Weights of a small image super-resolution model.
Model: 40-pixel images, arch unet, norm batchnorm, activation silu.
Training: soap at rate 0.0015, 5500 steps, batches of 64.
Data: trained on crops of objects in photos (Visual Genome), 123503 training examples, 2.9 epochs.
Rows from block 10 of a small image super-resolution model, named by matrix and row number. Rows with one number belong to one channel. Each number is 500 + 50 x the weight over its row's rms, rounded and kept within 0 to 999. All counts start at 0. Numbers have three digits each.
After each channel's rows are labels from the 100 images, of 14976, where the channel reaches its highest value: "colour at peak" is the nearest of a few named colours to the mean colour under the peak. Only what is clearly more common there than usual is listed. The data: crops of objects in photos (Visual Genome).
# convs0: first 3x3 conv (model.decb.1.0.convs.0.weight, 192x384x3x3, each kernel summed), inputs 0-95
# convs1: second 3x3 conv (model.decb.1.0.convs.1.weight, 192x192x3x3, transposed, each kernel summed), outputs 0-95

convs0.26:570490438510430469527411517530438475491454481510547478469514463511498467445493510547499488489500497464428486468550601479481460468560460471419488475539457457404496505479510444493504409449442445456504515510509492448500490492519517505541590445505508504480543469465508471483474487524514443493
convs1.26:484524520455500468551456494424613447525498453554502469472537556455450548442476443436433438500466516598467461549519487558462476427525524529504529401409447424499524504417600535508504446445564426478399476478431554493421508476462494494526448483485525504496524496507495518456423546420582562442
colour at peak: black

convs0.63:516521508471533451529504541470582540552506497486498495481491482506451492509485451523459402521455533514517514528540460489520543439523501515504479463543484483525446485497461459500491468406509481492478494398500490400527450492468535436542490461503533511417546468522475456499473527508592449465
convs1.63:473513437471547508520368555503521555547570505535537518502462514523469527422520468456509402490462560552480401519501541486479525521432464578469529531448426551509592573422448593585539408529436415526414513550464519510409492542509508483509431449582568504582544460605439497516431531450481560543
colour at peak: black

convs0.118:422491531504485517512497468505485539546505495509501474487480478479531465549552541408478519496485495544531480456520446495486526502460542451438494514472532508549474487479579490475522513544523528540518547527530507505475491534480493529415452517553580513490436514502511519457506485485424481562
convs1.118:505525448491578475553390444418538480539531432424549494447469515504478511593573501456418411475494451451443471567527547585445527504520489508529485521591546532517528457431465426438509429454510427511534569535495463501476391539469500523507483514440432530521519440588545468445482536469489513497
colour at peak: pink

convs0.152:476396492453470442480439500460465488553520421547447514455493526482510440468493498422455431482433473476423455494521419409480459464487434427532515508485478469461504506506465446413479488444535443478471481439432498412477485425490502513446494449437472505509477443424437438449399468499468428479
convs1.152:538468517512372467518461459535592565520414467510474461481497548356489505501504440559469467501544433460432500457394476542445555421502587419495518528456485489428487467382548529444422595510368585526444502468507474469546451513480510452517490559559468490474493500473514375573477522547496415569
colour at peak: black

convs0.85:555511556561561549552536590584581536481543571492521584537559535603463544582551496550506551577531513539539530559542556599492525520501566603539510587544463539526530482589532514565481494506453506532574554574558603494519509564535559524581567509500537545500527543533568564512569534616584527551
convs1.85:552527467514452549427521423443536511530567490504445461506512553476512525542555489542501528499460510524487457434432490555481487524551518531466444538588540529571583516557556449527488581546387515495397495511456445444474515508437561449513532456588436421562427515469568456515523485468569389455
colour at peak: white; pink

convs0.72:471484546499509534462526481489544433482508485471495482475491453515527542516496470524486498519494468546536477513522523514482525517506459500528512474454456471515518503491477486491478530526507498510474511539497489454559502501478487490506511534484494537502513472496494554455523476497537493507
convs1.72:520506525510625517511484590494405490526544544507539434557539551542544490532492540501541502445526470435517485534536541552517501576553522558393567486349481582479462534482541561541514444457457503443497537604448508485492496472528547509526500434515546483532534514626518502464477527457540455479
colour at peak: black

convs0.166:473442517448548480515466473394477464528519479440519515445493465509490433550519384486403497474438472519546398509524472504501529483514507539496551488473484476487488417487381431473420516387428416424426478454484501436564463427396478448477480446490489508485453444491433435426474533483426450506
convs1.166:538580412476433490545497484475578496485507539449467459538534528537459392456521566581488609472487443517449554480556466536469464393449419497491491587517522445530543490522481546611454486546448530497471544473340486458505500482473486461524534440470481518563578495556422566413399532522460528437
colour at peak: grey

convs0.116:532466497517502477494561478451536466512435485465540532498488446488468520416482478554516482519456474464478445523490557526502510494571461566521509479458492533466499442503448512523476495499473430511510494535490504412565515574496536485575504481494374521506540475471451524475464523459553534462
convs1.116:497480507493508470472490576474553503544535547473535485518543542433536465512477444485502427427462536454479475497494484564529510502499501487426544556383575505398504503411589486498529453425455458537496528515549519551621465531470482579505417543556537490575587629492402400444465479448428496463
colour at peak: black

convs0.32:507421536499526445514525527407525485509533400508486501488523458513509548503464498457494485531472525572537476546511460477567529519554463488580516503540516489537511443500528471497504469432515518455500477494486519463462399470499463499472517475539553536503475483472461514491505568504490445567
convs1.32:506374496505510502493511449472518604527511498532529442537376531496544468544510455561504414431503574486371418449481538481516451483534537550568534415404442498553522556410514514484485415487499545495512448620489443563482447452502465500543448486507522555397534582455434469557530399455511478411
colour at peak: black

convs0.110:441479532485471522505473534512586501503510498558435490543505445488455516491584528471441510482455522500488516471460438463550429528466501461448540484529574500521504644486546542515491435503486488545554527558525504485528517439538503483524565548528567501448511471548511498482478520472504465559
convs1.110:416484509409521531516499427498572524563489490517529439397537538501548503509469543507497400500521592496477518543493575454440440487454485491533525503457424481603455497496549478560522446496567543519382467546464483546509501570514490487530415499519531491498509511455528496468538468404457483554
colour at peak: black

convs0.161:465577559497585519512521524485520478534541529495512492516504475514482511549488429568476489518507538517552489488504533495512508479511488540522474504489513457485450476518428499518491514513465452541520548471553484519551498464491506489572437477486503507505516512502505497525528453499502515466
convs1.161:575470595527499516472535498513531489498478548493445492513540569482546524538492521441442466448408462478473481522479570396525533436526448518467486508398566514578397413455533387500521479444603518584473546481492431460468497508473536510478427476598504388440491508446492498492612480583543444536
colour at peak: grey

convs0.91:516467517530533503495469481446515520511506483471498498446486477527459525505506448549443474508446529528507488573501547484552467519571500521557530498536518471466499557496522421487473499511534419420465514526468474498572474478514490479485512484502493472488548492452434468459459502529498510522
convs1.91:557526481479478457459505595552494447487587555455542500502564522521552489510504592503513541540483413494454513575549399494466442546531554479480551516521543526574445484577391558555499531456377432429519435539564507530605520501465553517518573461475524544465641458443520539524490589411577533495
colour at peak: pink

convs0.105:499439529476439501495476503474478508515465478496501514486488512500484495447502458450440500488458450447419502489494445485509524469550527460486517500480501519503456516520460491504498500475494491432469447507428499454513461493443517465493513507504517507492488481464487493485463487500442491528
convs1.105:579485454515488609487425543514525454595507485518517561500489543448482441553489533435509464461454464453545537486511532535500550491447625486531538542387535480434502500488546513422478473479376565543505553443511563475521481524501611531479430565555518543472449561569511431427504505533521436524
colour at peak: black

convs0.80:464468518446521546515513515502561380556489497516573524459504510484505466524535511514484527516508505495511516517492472455523485508529484505524530506423485499470588459504416480489549522573560499549455586575484488478532585523521524415481530458468486557542446521479433507497480510490504487509
convs1.80:464479495466563603562408538486440480525535495502507410499515514491483496482494509533590416404509492509516407553511576517524477507494489529444540476424467606359523589494517557488560430448428386450583530519413529515451513536514548450566481493469492445539437457556416433491422468457497523508
colour at peak: black

convs0.71:511569477446522529484499493505429480521527545520480509467506493479479486546448531533521493535520557498522582510538523546485446493494555496530509484570473478483495506483478523521519455560519489514465507478495480536480516488507513523461515512503503503505469477534524518477474466494516467472
convs1.71:460464419541526453607594460480472510458435494555434499501518433567548551403503417522459404491538510510459450464490502513492473487487566581577494422435574541484472451425562417534526421538532546493522563479498500515557460562482458585578443473429493507458517548449551527452455428462441406561
colour at peak: white

convs0.44:472484503432461515499471484527446509570501506489578477515518507484524409550498441393507529487465549496532402536542488474481550569462476520551493462504437465508557457485493378471527451467446521407441498452542515452498416489476470487511535469511520523509421441453487533507488549500444491587
convs1.44:492464529421521469534518404523491528531512501589498496576567564448448517519499517489504454512484534553411500516474514487439476475555578563588517457371621522544467492510618468465628497459470472625512466583515496494591433508489519639570429394443522544443541523526469477530477482531536517485
colour at peak: black

convs0.54:424610471515518530509470500543476442507507597526489503503508518492577517551516479553493506503594525479510507453508537495501538489478514539524484491525549549484474515530461514459519516533486474535487578466469496575543528538472475503490401551408479484508490494532523519467569459522475540486
convs1.54:403508514387445476461414467575551523507381477598490497474489460503560484451401429556537390445554576459463495443434495477502433491470478548440541414420489435495485348448527496476535512513515523528447474422444573452451429521504522453563410463516580503406504518506430487499528472477450496526
colour at peak: black