config.yaml
arch: "unet"
train_examples: 123503
crop_scale_min: 1
horizontal_flip: true
loss: "mse"
beta2: 0.95
max_precond_dim: 1024
batch_size: 64
Rows from block 2 of a small image super-resolution model, named by matrix and row number. Rows with one number belong to one channel. Each number is 128 + 24 x the weight over its row's rms, rounded and kept within 0 to 255. All counts start at 0. Numbers have three digits each.
After each channel's rows are labels from the 100 images, of 14976, where the channel reaches its highest value: "patch colour" is the nearest of a few named colours to the mean colour under the peak. Only what is clearly more common there than usual is listed. The data: crops of objects in photos (Visual Genome).
# convs0: first 3x3 conv (model.enc.1.0.convs.0.weight, 192x192x3x3, each kernel summed), inputs 96-191
# convs1: second 3x3 conv (model.enc.1.0.convs.1.weight, 192x192x3x3, transposed, each kernel summed), outputs 96-191

convs0.98:124157126134111158169141147131095119110080142125110138132110157160132133120177107154084155167141145107115104114142146140090123136148154147104144137139138134134111174117145146164122090114130145119157163172114104136108129122112136097141104118121155165105108170113117107155124104142112160123
convs1.98:160108140118124160119154117129148110085155134126142161154121109103105113170096089117139124123117117124130135142104103112141126084165107170123134129137064155122114099093111146163134149162130160204095088106143126087157144148143113115126138160128145100155125121117151101078128121106139108102
patch colour: white; pink

convs0.83:078126106145103123092107167167137115130129121140109140145095121147146070089181136102165142127137140095087079124114145141130121116120142146128132119116117099139101103176108109149176139156111129154132124129110068146164155123091127074140153144126096136095123161142154091035145119143152146132
convs1.83:148113114099154103133131135117161135109125120092119104091165140080154132142129155111093129099139146108143145106107164110110137125146144113107090132176127130093133139119077129124071109101140144136147101118113122100085080127108088156107137098124179130105129057167125104125098164099144137142
patch colour: grey

convs0.121:150173127122105136123123103144113090147098166124144117136179123129135134112113109135183091090089154123156135124105127129153145110149150132085127127075143122105124185143137144162124144130130068148122160120148128132100111115103097126131131138132055091135123131097077137131160139122121155129
convs1.121:093122090113092104107182127060117173119109111166123149149093132085151118105118132109118106114120126129100133141129131122128086120086116076133121165091120115122153094152137150077129110151127085138128108106078127135135115094115153143116106145141125184140141111121154169163115148125131143138
patch colour: black

convs0.4:118112150139140096150086134125113083121125085151114122139127138103136117127112116112136144111103117132139086122113108138124099159097134129119114122145129119140116143101084112136099141149095147138147077109122105107123132169108124106127093116103143117089093104107104100119069085113132109118
convs1.4:136121142137148122158123116150178143134111151109169119105118151102126108120099179115098143150141125106127144108129151103142092150117128089138055189138166136134147130154115168089058084100136108135131121149118127099132114088158130093128138188156127147110131125102109138119144134151112140121
patch colour: grey

convs0.113:095107122141143100118114099131134099122134085132127166135110138110092080095100108079116152116100134103141099132121119100120093107151118129146082139141131097129142098111097110142122111121109144132117136132064117107092105134105110127145066083110156168110120122123112092108080076089099149119
convs1.113:133127088104126128152130133127110153131119117137138151115098122121149139168135137142114127112115088111115098125090109143135123131136151094123078150100103158154145127137114154128054113148144123177173114146124140117142132151133108114132162182161113123136112113102109071155128110117184168157
patch colour: grey

convs0.48:101099114122159129182141105135077154112122146100127129115088120120109096117141136150147130118152143122153109084126172116120129121133123129093163116128096166117129113102147127138134086122128117146133088117071080179130122129139177086123133100116142122147145150144162120103115162097143120135
convs1.48:117141139131146129122118138137122103147039142099120095160154175109130092137129100113104130122167096123113109155152113123136134121124127106111152122102140093107098128131134108160123164112107127158095148142128141131122142162094156132120113130134161078155127105150088140153117129111112118103
patch colour: red

convs0.16:140104143145145135176125142153101100128108105121114113136139127112099152137138101148144105081117130130165105114130148120122103109135133085110108114153078137097128158147141169117134111137095118109108137113099129167157136104116134162102134115136140100098120090125129188081120061120144113161
convs1.16:102059138116129146060152100091136094108135142123096103109142088090132087102102097062127142158114152175129139101148100135129087132143156120126111116141141112101106109123141133122108114119133120080123138120126109124125141115128151110122115103117123150131114120101088097134116191121090107121
patch colour: white

convs0.123:123113110159154149127125164145105106114138135141138182145078141145134101123128139116139176120109148091107090146122139146113097123108116105120144135163113134149141112132132138116150131115091151139128118141047091119120134123102148107141133101106152133086156147091103087100095124139134151125
convs1.123:146175147092134123105125121144167138135115144118155153108102150094155109133086134147126119135155152084098147128103131083111093155171143142163066138124148104108151100169138123123053133126157121181177132133101131133126118143142148127095165143148124151130090159131148079132142115130131123116
patch colour: white; pink

convs0.60:102115173144138153119146102122159149132140110123102101130090133144162123121135132101117134131102112117099161155132135174126080128107149115129129136115119108133144105074060130106145135120100131143147083117116116145186148116130148141116151120139098101144107114065131109091084117132172109109
convs1.60:115091105077156142123133093152130149089133149097142117104137138126115128104099131147149160188115139109129141051153082106117160158113080151100130113168131129095121154083140151104132134117145133111124119161121149135112105141117090108116144132098116114159140130118160117100123153142075129126
patch colour: pink; white

convs0.86:141124143112172121127121120149116128096133141138120118122101141154167093134106118096167170115110103147122085126156123141115137171078109156091153135137127127146134067125140162112124143080129126158134106106132105136129145140109134065144150134091122082108150119135121124140121167144128111114
convs1.86:098132136162102120093076112089117121176086091088124123126139128133121099105132117098121127122112104112129121121099141088120114093095111096124129136108139128135106086151117132108128113093091122104048130108112124098080099100099112168112100102130133131124118082114123120128093147118129168073
patch colour: pink

convs0.65:118116133139138171137143138168133160139160114156152122161090143112142119160179143124114151159142141115128139110177118093140124159185164160157161145143120144132149118160138138168140142118127181164156165137080144164101154112131164145119195108139133135153151131163145094156116149111184122117
convs1.65:137151113112096146109126138143096132136103108160121158080086096164111129158111105146122132146058145130130081157105107136132169121114101109123138073112127117126167143143149090124133121123131094129125153112127125145128082131116101110113124093106097116132107123138161138124127118119121158098
patch colour: white

convs0.82:168122124101120145141142087109109088110134147112105117091152127102128166142076096159117110111097146119144146071130103107148096110132098131095167110156097126082112127096162110152128132105123140096133129122109153139112128145120127139093144109124131097102128156105108140095177139099077090108
convs1.82:132090145129081108170130104126128114119092146114135123142126160146121154116148147141129118097135130143134138122127124174106139105107099114093083069144093149095124130117122124143190119096094121140083146124159091168096143146122126126072126169128121121148091115142070129144119135115131140134
patch colour: grey

convs0.62:132122116126104126159131124141124123162070107132105132145157139127113127119131080132095110131120147168087141119124059141117143143143168196127134139138142169089091125082118156153114147144166119116125139137167133151108172159109144133124131137152118121145109127148100159126149156118121113093
convs1.62:120142119128115106117124119137140132094070077146134126176101110103098118126123144115115111143096115099109129156119129099090117112107139064128114110101161113104113088141114129078129125121087099095114124081099121122154102126134114112131123119084098142127111057119141102123107099156111156086
patch colour: black

convs0.51:159101128128137134188137124126114121114139128151088150140119132078103161131144108159121119112128111106171101094135125131103090114142123084132110118149104133111142189144160150138131090158131168127147145143124133133146120077150155171149134122114160170118106163098132117141117125120146123175
convs1.51:130111129106146094051114134104132113104113132146139137098061094108124121110133150069118090140130147092108170161116139113123085120134143103146112131161149111115128105097114129096099109125155085110139096139160117145133069067138112113066114128125136098101115104138125150138108133146110106156
patch colour: white

convs0.159:108118127154162103112113144102144066130125112132155164149098141100110097101133100082108149158104122109156109126106115117100089131113163118144131112139158138117126125111095161124116116125129136114154117164089092099126122155099118101148074093108125112129096120078122111133114096132114144150
convs1.159:088183122111160120148166127118157171123102142123125138129109133098118131136096164140110110100147097096097146104133129121181132111144112124151076163116164144112147140120132131111043116170152120121133115115110152128123114095126145143127122211150120150137116132156148089136133142145166171128
patch colour: pink

convs0.108:083161151124122098115143131132118131104119173122115118133090130125120118101115147105173124175126150097098137081134117141118127115135148142174118118102154096105088114160134145095156152112144136126139132099144145157140159109113100121132141126135161151097147130141162121086146091153116201122
convs1.108:140107109108119101141106123121138129134102100139142148107096117136135134151132130097108131126139156091151137110093141101116136146107103106093136123117064169149147158110097140099107104124163155183148095165117111120112091095110108121102134143117150119098155086148095101117102094088140128126
patch colour: red

convs0.149:130141139149141139125110142116137122148154155115098086136132138133125149080135126130178112104141127088163121112144146164196114109123119140101119154078123118075135133120078120154126171133117086102157120111099174135146125138130133153150138130129101100107146117127118126095117126126128099135
convs1.149:080168090133080085087142093091129144134098108158122165136101130103103110143133134080123121146125129115090139153118145102090134136116088087128132121111107130147165096160111159057136102147117112136111112117122148121116090123117124144121121122114116126117164117114124113130127105113177144100
patch colour: pink

convs0.169:131125129172167148102098127114122101141124150195131096127097160142113139153131111124151156122126097111128110164092117128172177134129112119139136136127155160135145138093103140129116122126159138118115141145106155128121108170087134073069145109150140086076140171105131108136121154126116102100
convs1.169:100108097091135100149134098139099137099131116086114141093114112154142148113107139157114106150109123115146136055088140148114166121114119150086091115126124109095112132140149091130109119105104129090106164117109081128089118121176111117118119137099121126124114097139137146128096140114127124126
patch colour: white

convs0.162:125142081138111133138115110129122125122082137109134148109101143167132073123099115139144147144124139172109126132148098126134132165145189176129142133168118146135161091108111158106103152074113120139111143108159124119140148148116141083110115150132126126141124123107140133110142128151136104130
convs1.162:079153122129128118085128133139147139099106096106129144139138119107091111125134092095139138144090114112092127136134139081070147100120090104184114102118153106139100100114112145097140154119094133116102104122115114122122098134088102119112140152082084121125131101104137120111113143138128151063
patch colour: pink

convs0.97:130135127121167073102147107129121129167124144139142074141128142117110091138119114090145125163099157099137159146142124135152163107171124161164142143101172123111097125096113140153120114134136126103123108119139110129104162162091094104054103136137130089140101121134106155116165099104110079092
convs1.97:117075065134124117147076111147135119120140115144126142142138070128100133124153143126105118103105118120122131087133123147124132102114137153094113100111096131119137096155104096115198084121102127080069130098125105126127129093151131111152124128104101121102113082088112095147096116090114130160
patch colour: black

convs0.19:147116137143142123137129104110104151142144134134123157146147149155144119159141149139120125139134165172155149096136161144176150130147154150128161161143110149146150108128149106174144133127161124168123133127167160149080161124172131142110143148164132110149161084149138141111138174093171126146
convs1.19:107110141133106112145108103167123110139104119093106120101135078158135126132160115150117163136074124139132110099126116129130143163119144119113086051116118127108133162138160102119183144140098111057122138124094114137147131111120156128140128130106123113116083146155117092158124115122085110119
patch colour: pink

convs0.166:136172101138131110132104081133087099143145117144167141143085128145117086105109069123131124138136144122132141142124125160123138129149143132126133145119106113126143148104139129152144097172125129130134086129145093099118148100128134126110125154147146172091139132106148135151123126124134114136
convs1.166:154101143168127160128114150140135098134135145104135081149143092097105132130129086066135121100104101136109092119145099102111109102128110119102161114132105167135078088124114099146199154076101143139082127104120133102136167155142138108126099112082131093175135125057125110129104123146075142120
patch colour: pink

convs0.160:079116179119128092124113100129123174135147134117084102116148131163154115097118147126155173108075159136100147135132127153112129090113156146154106157123152126120118138086090103146131127123107134130129112108159158140127134129107097081079124143153112103100125116123135127091142120131113109098
convs1.160:163085114054113145119136091102138112102157134145172146086117133160106128106073099098101133160079141159133114132138109089104100152121122143095106094138126076124147116038125118131157138115126146153101095125103145115137140143091116091116152122140142165125108144125150116132145149098116116125
patch colour: white; pink

convs0.38:069159148156084079090117109135122139126117131125131085114101127143122098133137100128166122133085141136136115095124139131119139115164154137157120130074159124111083123168092115133142131079138132122182118116131095119103139121148109123132120154115149128105088082115134122070122118130110151107
convs1.38:115106125093112077108145103109124138104121089126149137112098134103140121128124153105113152157151115079121157109108117096105123146128101128109123101135089131131171134097095116089144107159129144172129090146104134144109097121088103110103132111137130136128155086146157095121112111079130124129
patch colour: black

convs0.1:111133143106143185134157149156154130100132124134117130138127116164163131140140176131111125126098109104147104170162109157132105134121113114092172133157160084145149172170133160139141148111138166131141150118126105105158159126170130103160114137110125150138119158136119148145064122169122153178
convs1.1:154119133139143156097122117090091113156148169113105074103094143086117116132125094098048113147146118133129113121148120113118128138144136156105137141106084133127096098097138083155140118117111096167090139121130116116127139145101168123146152103145132090132125099128072127120176153099145126104
patch colour: cyan

convs0.146:136107119126112084135152108164110111130128087139143178140103141138114118117141095122085119153186133068154099124117106100128131108131118131152140126153133138148159143122111100136121113121136119155112130123085140088071135130123145124130149115139175199096121143132151111129171114117156127113
convs1.146:077099119086119131130109104139122120086165171128112143099160091142127099106115135153096114144125111108126151099101149158118160119107090205088082117144098117103138143108122122135132113123093142124100114120155080133100114125158127122137128180101124112092105116111129115115127142124096094104
patch colour: white; pink

convs0.92:140136134162104134130145081149167090125158155116119178152114158122113103127139085141116138143124154103163108156117128158071125154141127151158122145131159131132104131110121155153132101130155110129148142125099154119150144108138143139138145119134092162149120117106156115131106160142143169152
convs1.92:118101136143146157105078154133126118173139119109152097116107106182126121145131125097135098078081107136136128095084102104139137116119115089091119096123096128129124136123113117122142138080116133150115142113125145098093121117120136101101125116134150064155119127117130118149114104103104100113
patch colour: pink

convs0.24:117153148146150160143142153128140083145100114105104157146115104141143123134144111103079157137137119120126084144131124121072125164127135137129126117139141131145122126174159135129145153123136120136158140146128125103197142137114141149183149134116166156146192178131090111130122139143127156138
convs1.24:112128088091100137098153106096112127136162140135078139087139100111095089083125105111106121116119114116089138106118116098132131113115118156105098111149080133126125100107101131111118098124098102113123119106136117128066108159147103086137122142094089158117133103105131105124134143089105112104
patch colour: grey

convs0.125:123136127169143140144118093128111053094132114149087157143104140112107157122156083166106086145101138092128133130143106144131123111134149144166128142126150102134097138160137102126121130121113095100123148100129120133124108095124146136136110107129131158148180151110111076139169139117128205125
convs1.125:165072143099127137104104147137102103158148148107149067143105109090117109124138106074130123126125117134100125092133078101121111125139141103084137116134096117102071111116147129144163112096119110133112123121115154124113129112124138121110107101118170055137138097070098128147107160122089102137
patch colour: white

convs0.10:132148141140166140110129128129103159161140160125114110111135096136132126039155172119136133186160149105111134147156147123165149087106149106099175120132121106168167144113118150128141148110112154132123160111119156141109128120081090121176157128139096111137179153185136106099104120128134122120
convs1.10:128105059065122134130143100089117127107119131120135149093143119146121149111127088117104126155132132108097150114129095116108089114120104152073147136138093089131143108104123149127173123137126145166094104124090119144106120167127101129076136111112119143117114138089123082097152136110110112131
patch colour: pink; white

convs0.182:100131138131120104143095157102116165149179135154110099124117114112127117097127105160157097090123122109086094151114089120169136120119111108106108158091118131116116140132123105139150138124131129115126123133123132106105116145101132133076140147175047092110123155147159147082176104134120090112
convs1.182:118143120119094112066144096114117133090094099125160148146137123095101122116098130102136123145094134116090144119116144104088127130111090079149099126076140103124119083172109099044091118120088164098098125094092103119135109120131142113102104115112114135119129107123149103144079166134139134085
patch colour: pink

convs0.186:116144140152116109162108104156126152146159114119096141151106144118107110129103123133077117137144151159172135116131136129096129076136123110121124115132119140101169142150113067092122127191097149152129105155129138163111142098104156168122124144134169134144115094141131089112074116123142132143
convs1.186:110059100135074091131113096117130119107092094141114103101109119152165144151139118142116106147147108107161123057103091133153133126130108128092116117106111119157099151120118159128112130098132116110146132155167106126117083133160077125120147145136148089091137093139085132109130109112069128146
patch colour: red

convs0.87:172139151151112143122143084134142153111143157127130077153118127119135132121134134141151127125083154128142149118142143111152168111157146140128153138124134131120101134071130099108143116137133099134127079155123185125099118112088078101132123129134121168146164183155119140112138114109109077104
convs1.87:102099108096128144164151112161125132109170153110142124117110121136078156130122092139110131169112129124166128102149093101125123134143087145087133100139100129112137153077158140135188118129149150109106109142127102156125114139103111155119165118123109081106087105121139114038151135090102113136
patch colour: white; pink

convs0.71:116154136163118125161136135131110155119125134140182167122108132159152115127150138132170170110104133158132095152138128152141162129089118147098140168152127139148174089121132151118128128131138098116130090121133097147157125113141116123128143163138128152119156107127142109135092194172098147127
convs1.71:135135138152117160113092144117112120163104112086138102134147126110113096137143080087121125119108098135117110111132113089112114090125123108106145116106115131145071094138133109138142138078097119155061150102098151076094119108119148147111094088114144083136141097103120111130108117109096139091
patch colour: pink

convs0.89:119144169132093051088147128107130159122147101124117098125130119147136142087134120131183126098109153147106107128111137155165175131121159145122142140101155149152099130090083106144123142124120137149118111101156118165117140146107106091084106132137084095130107095131134152092119108133115126082
convs1.89:102094148097137159105126093140132125138106104110146097113127127107120085138115152143092190160132124136144174173123133083096112111151122095153097096139109094096130110114124095120136109118119140100096098097096147125115106100063110116136137145170145114121142131129138133112107143137100082105
patch colour: white; pink

convs0.132:118153137130090114121131099150109129136127137143125113127124120119079120126112091164106113072167160100169107096129094103107127056146121101163151134151114152124135146113154098120134115153137121128130091149111100122110093072142145136075113110140110100108089122128138153103111157125123105149
convs1.132:112098142126128108146130126112175114085108099128099119148117087126146112122136166102104119110116114074107163144103138176127126109128153079157114097130168102060121128163135095077159140114107132078124126122150137134149127137151127113105147161129162138108136111118102124151100141181125129154
patch colour: red

convs0.91:105118163131132089145127076102078139117146125137146150113153144133133114074104170154144105109119157154125136109123160139147108090109160152132120144156127162135139090084106107167127115130112123123113094126128093140104116125134090076116111100154102100106119083137129100109120104088136119105
convs1.91:148089129127093149143099159120167135151119107092142106121128121123102095159081146081119128140109125150133108181130105085099115130130143080128088097102112123130125131121097105118156111133118109158127120116109118108100142122079126099119114152134148108131164155116124157145108120114119173132
patch colour: black

convs0.190:134148120145121103129131133141075110095138140120093185132108170120096124112139121138121133130158131101156102080119157141133107067131141099121156119169120146141152079129152114125122131081105137140155102158111092155119099069130113103140137111101138159092149135153114105120113133105140155130
convs1.190:125113134118119120148174081085137123165140127104110123073134146148140076114147150115128123105136116150118138140124128095086111122103121168111071171122102126141115116114105143104132118114123114143119130130136111090089100151138144107119140161134144131123154137108134133141150098086067122151
patch colour: black

convs0.25:142144179124165109144109116136119121151110175101139144114097161139172110087138147127114153097125114134175139086158147142125168114125139141095148168141128116104128177122102129163118154087129160120168156131122129144142103168117111108090109140109099104111124074155104148120102169145135123131
convs1.25:069180092166071093146149123115153171117087076139121153167125102102081100142134121085116134107109092128107099151129147118114138094107104097150143115097121142144144093163148120089138120145113126109096083096136135110145104144108125128124111144110136116114141114138121126124120085136159134095
patch colour: pink

convs0.21:111146143128154086076139107135106130160141130126122129130154131103145115086145116123140099160159120119104104128115106135148106092113124155123123161126151115121141090156145139107136149125126103108113131122094135150117110137091136073116130114130116108050158139135097152093168153148086139104
convs1.21:131103096114071130169108102089115123099118123129135132116145128148103162128135140159127083100095102125130103081092139145146150079096095112107111144122113116144112125176119105141146120111115115114104152121124100103134137129153096146105119171094118115179124115126136133150100130127159127133
patch colour: black

convs0.58:123142132138125100138143100116059106135120148141127167150125136138123087075146123132072145135165126087123089141139119159114129081129150132123136135169112122146163125097127127157129112121149155156157126171124110083068139107095125070128127131142156121100132145140112117109140106105119154120
convs1.58:106130130101124116162144109140177180144118095130134138080133176126166124124131177122131099130108162142138146133115151116156135169108113106159069192120139145117110134111128127124104128152133147160148119142177129151147159114143118103104120162162133153137106161138136132180146106113121137151
patch colour: white; pink

convs0.176:144130128152130130114092142115134132180156131132103115129116143126108170110165116119126082192161121087086101152131116103126151082105122137129131133095171146112113146193113127179141159075103105138110178141099156132120150097104093105097149083139096082111134133177134145129169137155134128147
convs1.176:086079071078153150142132130121092127070126120115163134122130109128124126122090117129144117112082125083158146129091124096118120110111075131115109165103103074129146151119123113121099100132146137160154137124093082142136104125106099127090130108108113133110136124122144096090121118099115110147
patch colour: white

convs0.8:112158143134145135123144131134129125117151160113072127119167115131153081112145149098126118192127115120092132136144122133148148147098131162097130138104116127092078103143106103120154143106099148103102093089156097125139152111128143114148134132123099098123173125105134096102140116135090136092
convs1.8:134117118137105141144074109092111096157151102086149088162132099125110113142144128102163149064105092130133103130129109101123093128108127115137146151086121116136104087133133107120154139083080091153095157119088120117133139156130129126148142126111139121184107113105104128163095137137121134119
patch colour: pink

convs0.0:157157164120123111150146132115110127150105142158118185168138157100127078126150119126100121146137142114138099131153111155133117095143159136124138128171141166129142132134144113165121108122135150125162141156147128089078125095113142101125095134145177141116121140135123149098163111130140150140
convs1.0:097135119150132135129148131090135145121099111126168112111122092097108100117120164090145119130088135079105153115109148097095116145115139093159077126087141115106131143153102117104091130147112120126131103125104122112125135102122089124122127122157127127127139140152178108173074111151118138097
patch colour: white

convs0.157:161153154117108078157131079118131113154128104106096119121128137084101111145118117133111085123123142127139142108141139115094119124163161132173141126120125103089130159115089097141134159150154146117151097100126136155123148125111106189085132120163131105126110074115122107069136127123103076144
convs1.157:116102115129083144112124091122113150139157151106101144089158093120120123084135155127138156120114124146111119086157136152118135130099107143083093084126074126122115119087124137105161118118103104060086111123158108095103134135158126089151128171110085148117097102121132144116137115108062119142
patch colour: black